Rows from block 7 of a small image colorization model, named by matrix and row number. Rows with one number belong to one channel. Each number is 128 + 32 x the weight over its row's rms, rounded and kept within 0 to 255. All counts start at 0. Numbers have three digits each. After the name is the row's rms in percent of the matrix's.
After each channel's rows are labels from the 100 images, of 14976, where the channel reaches its highest value: "top examples" is what is common among them. Only what is clearly more common there than usual is listed. The data: Sentinel-2 satellite tiles (TerraMesh).
# convs0: first 3x3 conv (model.mid.0.convs.0.weight, 256x256x3x3, each kernel summed), inputs 0-63
# convs1: second 3x3 conv (model.mid.0.convs.1.weight, 256x256x3x3, transposed, each kernel summed), outputs 0-63

convs0.61 095:077142068121076172104129157152179095122095125162129109144101173113145111130075095115119130177137146105125218096127099083158066142101130108112114102165167108153139160102110142149109115112129193
convs1.61 099:134151152083102171135113081087083150185129169149130138101160190150097168136150076155141139136167076170117052120112099171094124164144111088154086091076144163098138074112119117065127153142162114
top examples: snow or ice; main land cover: snow or ice

convs0.144 112:153130097087106164139105177144110161109116096127162191103183164142172088076139199100129073105109115174135110155101149080077109140122129123148162132146215118151151119129114121155125120147131110
convs1.144 104:129152130115134159102127096139159070148114122118059098127070129115115174136147116083105134137190091110153084182148081110184127088135162120138125122130106158117127145071089118093136106124079086
top examples: built area

convs0.106 087:132157133126089172092117177084023147126195127148124141081139101131139122091083095083143163191144101082125135157099102145084117139115101133118085141151173090184116105122109082090086155114137091
convs1.106 078:093126150115133131120118094092118086106107155096086165137093126218146131088191185112131093109138178133109128102129177112141169123127147192140149144110129175156146153148116130116159105142066163
top examples: clouds

convs0.115 098:177108140163097146177209080161158142126152135183147178161184123049187107160115173140084115085101130168092113091048131126121109127106169048132135097128091162147190150150176121143167148115146131
convs1.115 094:087137107127161075129070122143114118165067100125110150158124151099075103156168143140131092152147148115160150188146170139131169078139129125169121127123139141140075170103108051197156122118147089
top examples: snow or ice; main land cover: snow or ice

convs0.64 109:077137186111158148135160152135138126124090128109095109161145148126103175128174072101082207092174167124090135191116121168124115092155114169131148148119105106113081097104118158178115155112115160
convs1.64 113:078128152100150121168162154149121113163146170148154119067122123113156128113156156139146130177092143118163076176165121197115149146142125131121116090121194109119119133189136171070098072074127154
top examples: snow or ice; main land cover: snow or ice

convs0.151 098:138131130140102169161106132100119078153110082078174122164195119102144136140133123116121132103127123123205099088084126147141115087138144123152127098114129119175092095078134173097021039152161105
convs1.151 092:129172156110160109139076096083172124153158178168131168115090152140159044126121154073127115117120075106107069105119166121166104156108072182127150154137143106195132152091167161116136158193124103
top examples: clouds; snow or ice; main land cover: snow or ice

convs0.114 102:100100114175105158151130107114163136131081145158190135132143107123108112096079083082131113166125152203101157152123119109146106057082111180065139119164128103115136121114210112099161133102106158
convs1.114 103:140165157110149150115112155137180102157154086100138104098056095135134101138124151143120064174180123070100184047131157111099132122089127084167134157153134129174124131111102104145109119134121143
top examples: snow or ice; main land cover: snow or ice

convs0.66 080:102071153102096126133115185160134115084086163153094095165120167124184144094149127110129136143109078119083098143120140148111132121142147099099115137124124165030113139111077161172078136169142152
convs1.66 077:082186133134118115112091077138179102102154123128131177161132116089122083136135136108125098121142144173159115076188085107123112115083111132103139131136173097242101104108111143071121097122156157
top examples: snow or ice; main land cover: snow or ice

convs0.119 088:115158149115167135107160115105176090137165146176096107113132107108122158049156101136108136149097130077103135185104084161095162121102137124119150101141135054178139141083148101079127110082152160
convs1.119 092:137108080068108170142105122144094146115125131116141152111043118146183157158092138143177155166158100138114149115164132122142117096101083142098159103111117103099114121158083106146099114145120117
top examples: snow or ice; main land cover: snow or ice

convs0.169 111:108137160124146113086151099137078173156094100130209086097198056191096147169189083104087095116182134125147127129151116161151106155172105102148105191115146159032133083118103132152088101101144096
convs1.169 111:122120101151118148078098172099115173122165146120089192136105152119149158104132125106207080182119156178047083134075170100137151171137145169160170105131130160128106112140114132177147169185150180
top examples: snow or ice; main land cover: snow or ice

convs0.31 101:155163143127086142015164123075118180157128140158173134100085160115159163130178086073107080195127121070148117108111109127116147141155119157114111112073120192063097066112139106178149113115107176
convs1.31 103:221121069066129101147184140145164143170082079147110171126117134180131150146126119150094113124150153165135153145151132207117114118096163157113123113211129172142128151136136112166117121086157079
top examples: snow or ice; main land cover: snow or ice

convs0.56 095:123121145128112110123160145175207166081114160134173145152179121091065113140136182071116141091114090152137115148192169111121150098120166142114123104136108118066126140142148095170169134127105135
convs1.56 122:137089039158153112139138130128125137156085163170115093121106088144111152115078188198142117116122145159117202107110092093148172160137159145127128188126113153089156094185149093169171145099130120
top examples: snow or ice; main land cover: snow or ice

convs0.14 100:061170135122118115178178102110132138153124140125086130155126147081166170118119135106107150078101165115123140094102076081162058163138137181141106123047127109133045124140139157121110097128126135
convs1.14 106:146105123118160087136109116125173142143115185123201085111138148115156075062210127118155149167128100111206099166131170157168097129133100106040143090188117137156170173099091100145117096154157115
top examples: snow or ice; main land cover: snow or ice

convs0.21 109:126123138148119165169153107127105177167118153177138152199158201138170128153171158165159128078058172125098054168147138114154098147079173151138131148095132139152129138133149043107173143133136125
convs1.21 107:126070137161139120133095067179158147144087112159127095136117088062095081141143153098092096149165136137176160145125113127134181136125122123133074139164148124149111124199110161140157140119110083
top examples: snow or ice; main land cover: snow or ice

convs0.222 106:177132140137148130103104132154050130198142098141058119117157164147127121181135129155115116100091083120141108101157137126159117134053080109076132164160155146141105121123102157238115098090168107
convs1.222 100:113135144138132150167114123064168084089120161131123150094069165144096098137067114119166108097155130187131160172122149130145058081090129125207125136133191155226119102101018101123115187152069106
top examples: snow or ice; main land cover: snow or ice

convs0.190 087:106106131122101142088107130151037108096102127102129109127147119150117164075116059128128110113123175105119176032150065168164162084175106143097123119060072120099121106151098125146135130113115144
convs1.190 083:138136084164149132153134088161112139157164127143090097111094188159095189128143130152151116104140094140138071208144098145092141118125122125148153133141117114096139151096122107120153122104135107
top examples: snow or ice; main land cover: snow or ice

convs0.170 122:098146067152160131117113109174098102072110157119111115100137144159131142098126132116154150127090089097128138144169113150136124119109085095139158159141122105138215157131174044137092138113121159
convs1.170 110:112156083176111118113149099100186118132156102133132153141176137102105131149144120167167116112152165207120098108123156100132151159119154143121109114098108143129110129114171117090138042154188118
top examples: snow or ice; main land cover: snow or ice

convs0.36 097:114147143151123160173105124178208068171117173096085144075182098143102119132128137052069139153111093131093115134115099094139091134121157153118118165081182127133129127074116129092137071181142105
convs1.36 091:149106108152120083097128133082111159086165172109149072148111167162147114081094144144186107095131158090106051144125157099153085121141161061158144067160118103116112084128141107174113113071120154
top examples: snow or ice; main land cover: snow or ice

convs0.44 099:124157139167120179124051100120112146071126104103141110126139126178109174119097209120195127120112084147076167141112136104137139120147147166114127123129200114124148161122149108111113150135160132
convs1.44 094:090115097154152100154177164104131076167129161089126127147155181075130098106131119071054110091158155046117112146135098213141121081101096150084137114130085121140148149128142120130086171096103098
top examples: snow or ice; main land cover: snow or ice; clouds

convs0.250 111:106161141115098098182104095193159170084116141164188131161121115128113152145085068100096132120134132160149070114150107110106079138106130149108126159126133111116103179133172146142164102129114149
convs1.250 105:177119113150102113090160172090110137125187172115089116105164098156078154131187113092148108102073188179197123156147098146133125107131122104113137135141103171102141133205097138091121169119119153
top examples: snow or ice; main land cover: snow or ice

convs0.6 097:064099126156147155111118129181104104119098131153138139115129173148101135067085110097181098114079105123099139100083124133060135106130151163049098117139114111093170080164173147147131130141132092
convs1.6 085:119141084138135134193117116133145150124189181094143192137159164203099142133134131116110158132211144095125118107137121118164138133125084093150144164080140142169153169127119105124167178128098112
top examples: snow or ice; main land cover: snow or ice; clouds

convs0.233 107:165113150152116147145119170131091152192138104115085144102129162114158140129130101075169133165085076082124125148141100102132123091132110107148136137101146165163163099146132166132167123083141157
convs1.233 097:125137148160127159075119079074090144112126075114153121141118135134089132054093070158101070108191111157180168118099143088114160137096163207110159109164137157125101105174095138109137102148119091
top examples: snow or ice; main land cover: snow or ice

convs0.20 083:114113097129159090141091103103116092155159140131103078165105216129161147106120169161125158154084084098115125128123099154144140182151212152162141148150064115191094131151143100100191147120088166
convs1.20 104:112088123118119115123139217140140182160111118097104096164114117151057152172163133156111131138092211148140151199149101104102182105138129110176127149130131138099094157152120159117087132143174105
top examples: snow or ice; main land cover: snow or ice

convs0.139 099:170170107153155133137148086098044127135196107076152090097130072113131090179124091165111140123159173098143110143213100119085137163145103149155120084149066130088117090136158098159134201104166180
convs1.139 108:115107165121131093138131125151141159127122117146125152168104206103183123162128144130166132141060114160147092101187131149131118139153177132121100098105137186205095172148144126121139152142121088
top examples: snow or ice; main land cover: snow or ice

convs0.105 110:114190168096122151064119122097090089162078150131105031075154152134094103155147127062063145139137136216131108164082154109165104127130152114198108115151142126179082125117118120125084082109102102
convs1.105 097:132133151110161121178020090100114139120159084097133146093138137134135140120090073116165102107084056049096124109136158122096099129060118129107139108090096091162136130124111173159059160123145163
top examples: clouds

convs0.165 092:162127098071170156104104180088109088114158130112123130140139154134156138130146126148107137192118137093134180128044094048158137139072143114157134184153107139156128126142106129146051182169115157
convs1.165 081:126111198109079131152111072131142111131132158137100144085166091110078174114117085081171117079076115119152089116098165166109124101214093105123159119055109104206093062116090117157118107138102154
top examples: clouds

convs0.96 102:087114140099090131132171122124141107158074130118119095116112149166105130096143124153161148137121048110114141139142153120109118164129129115163088131187100145089158083112155117097074086088130073
convs1.96 091:183160080136128157130133154098151145090103119144144108094123064171099145114130077097156128098121149113169124135128071154143119078120087186097145116141105142085155181163167112085119062130134136
top examples: snow or ice; main land cover: snow or ice

convs0.246 102:089069130130153135161112117107122149117159167144144162173104128121152135106102105092121111112146141166122118122116101177109120170105111238118163124084071086089104085162125150144200088151104176
convs1.246 103:141125096106145146113128172131174123119120189129160123138161149059144178117109143147100107147087114161139116170152136101105162100081140074163157089143143146176119145162126099183149185146182103
top examples: snow or ice; main land cover: snow or ice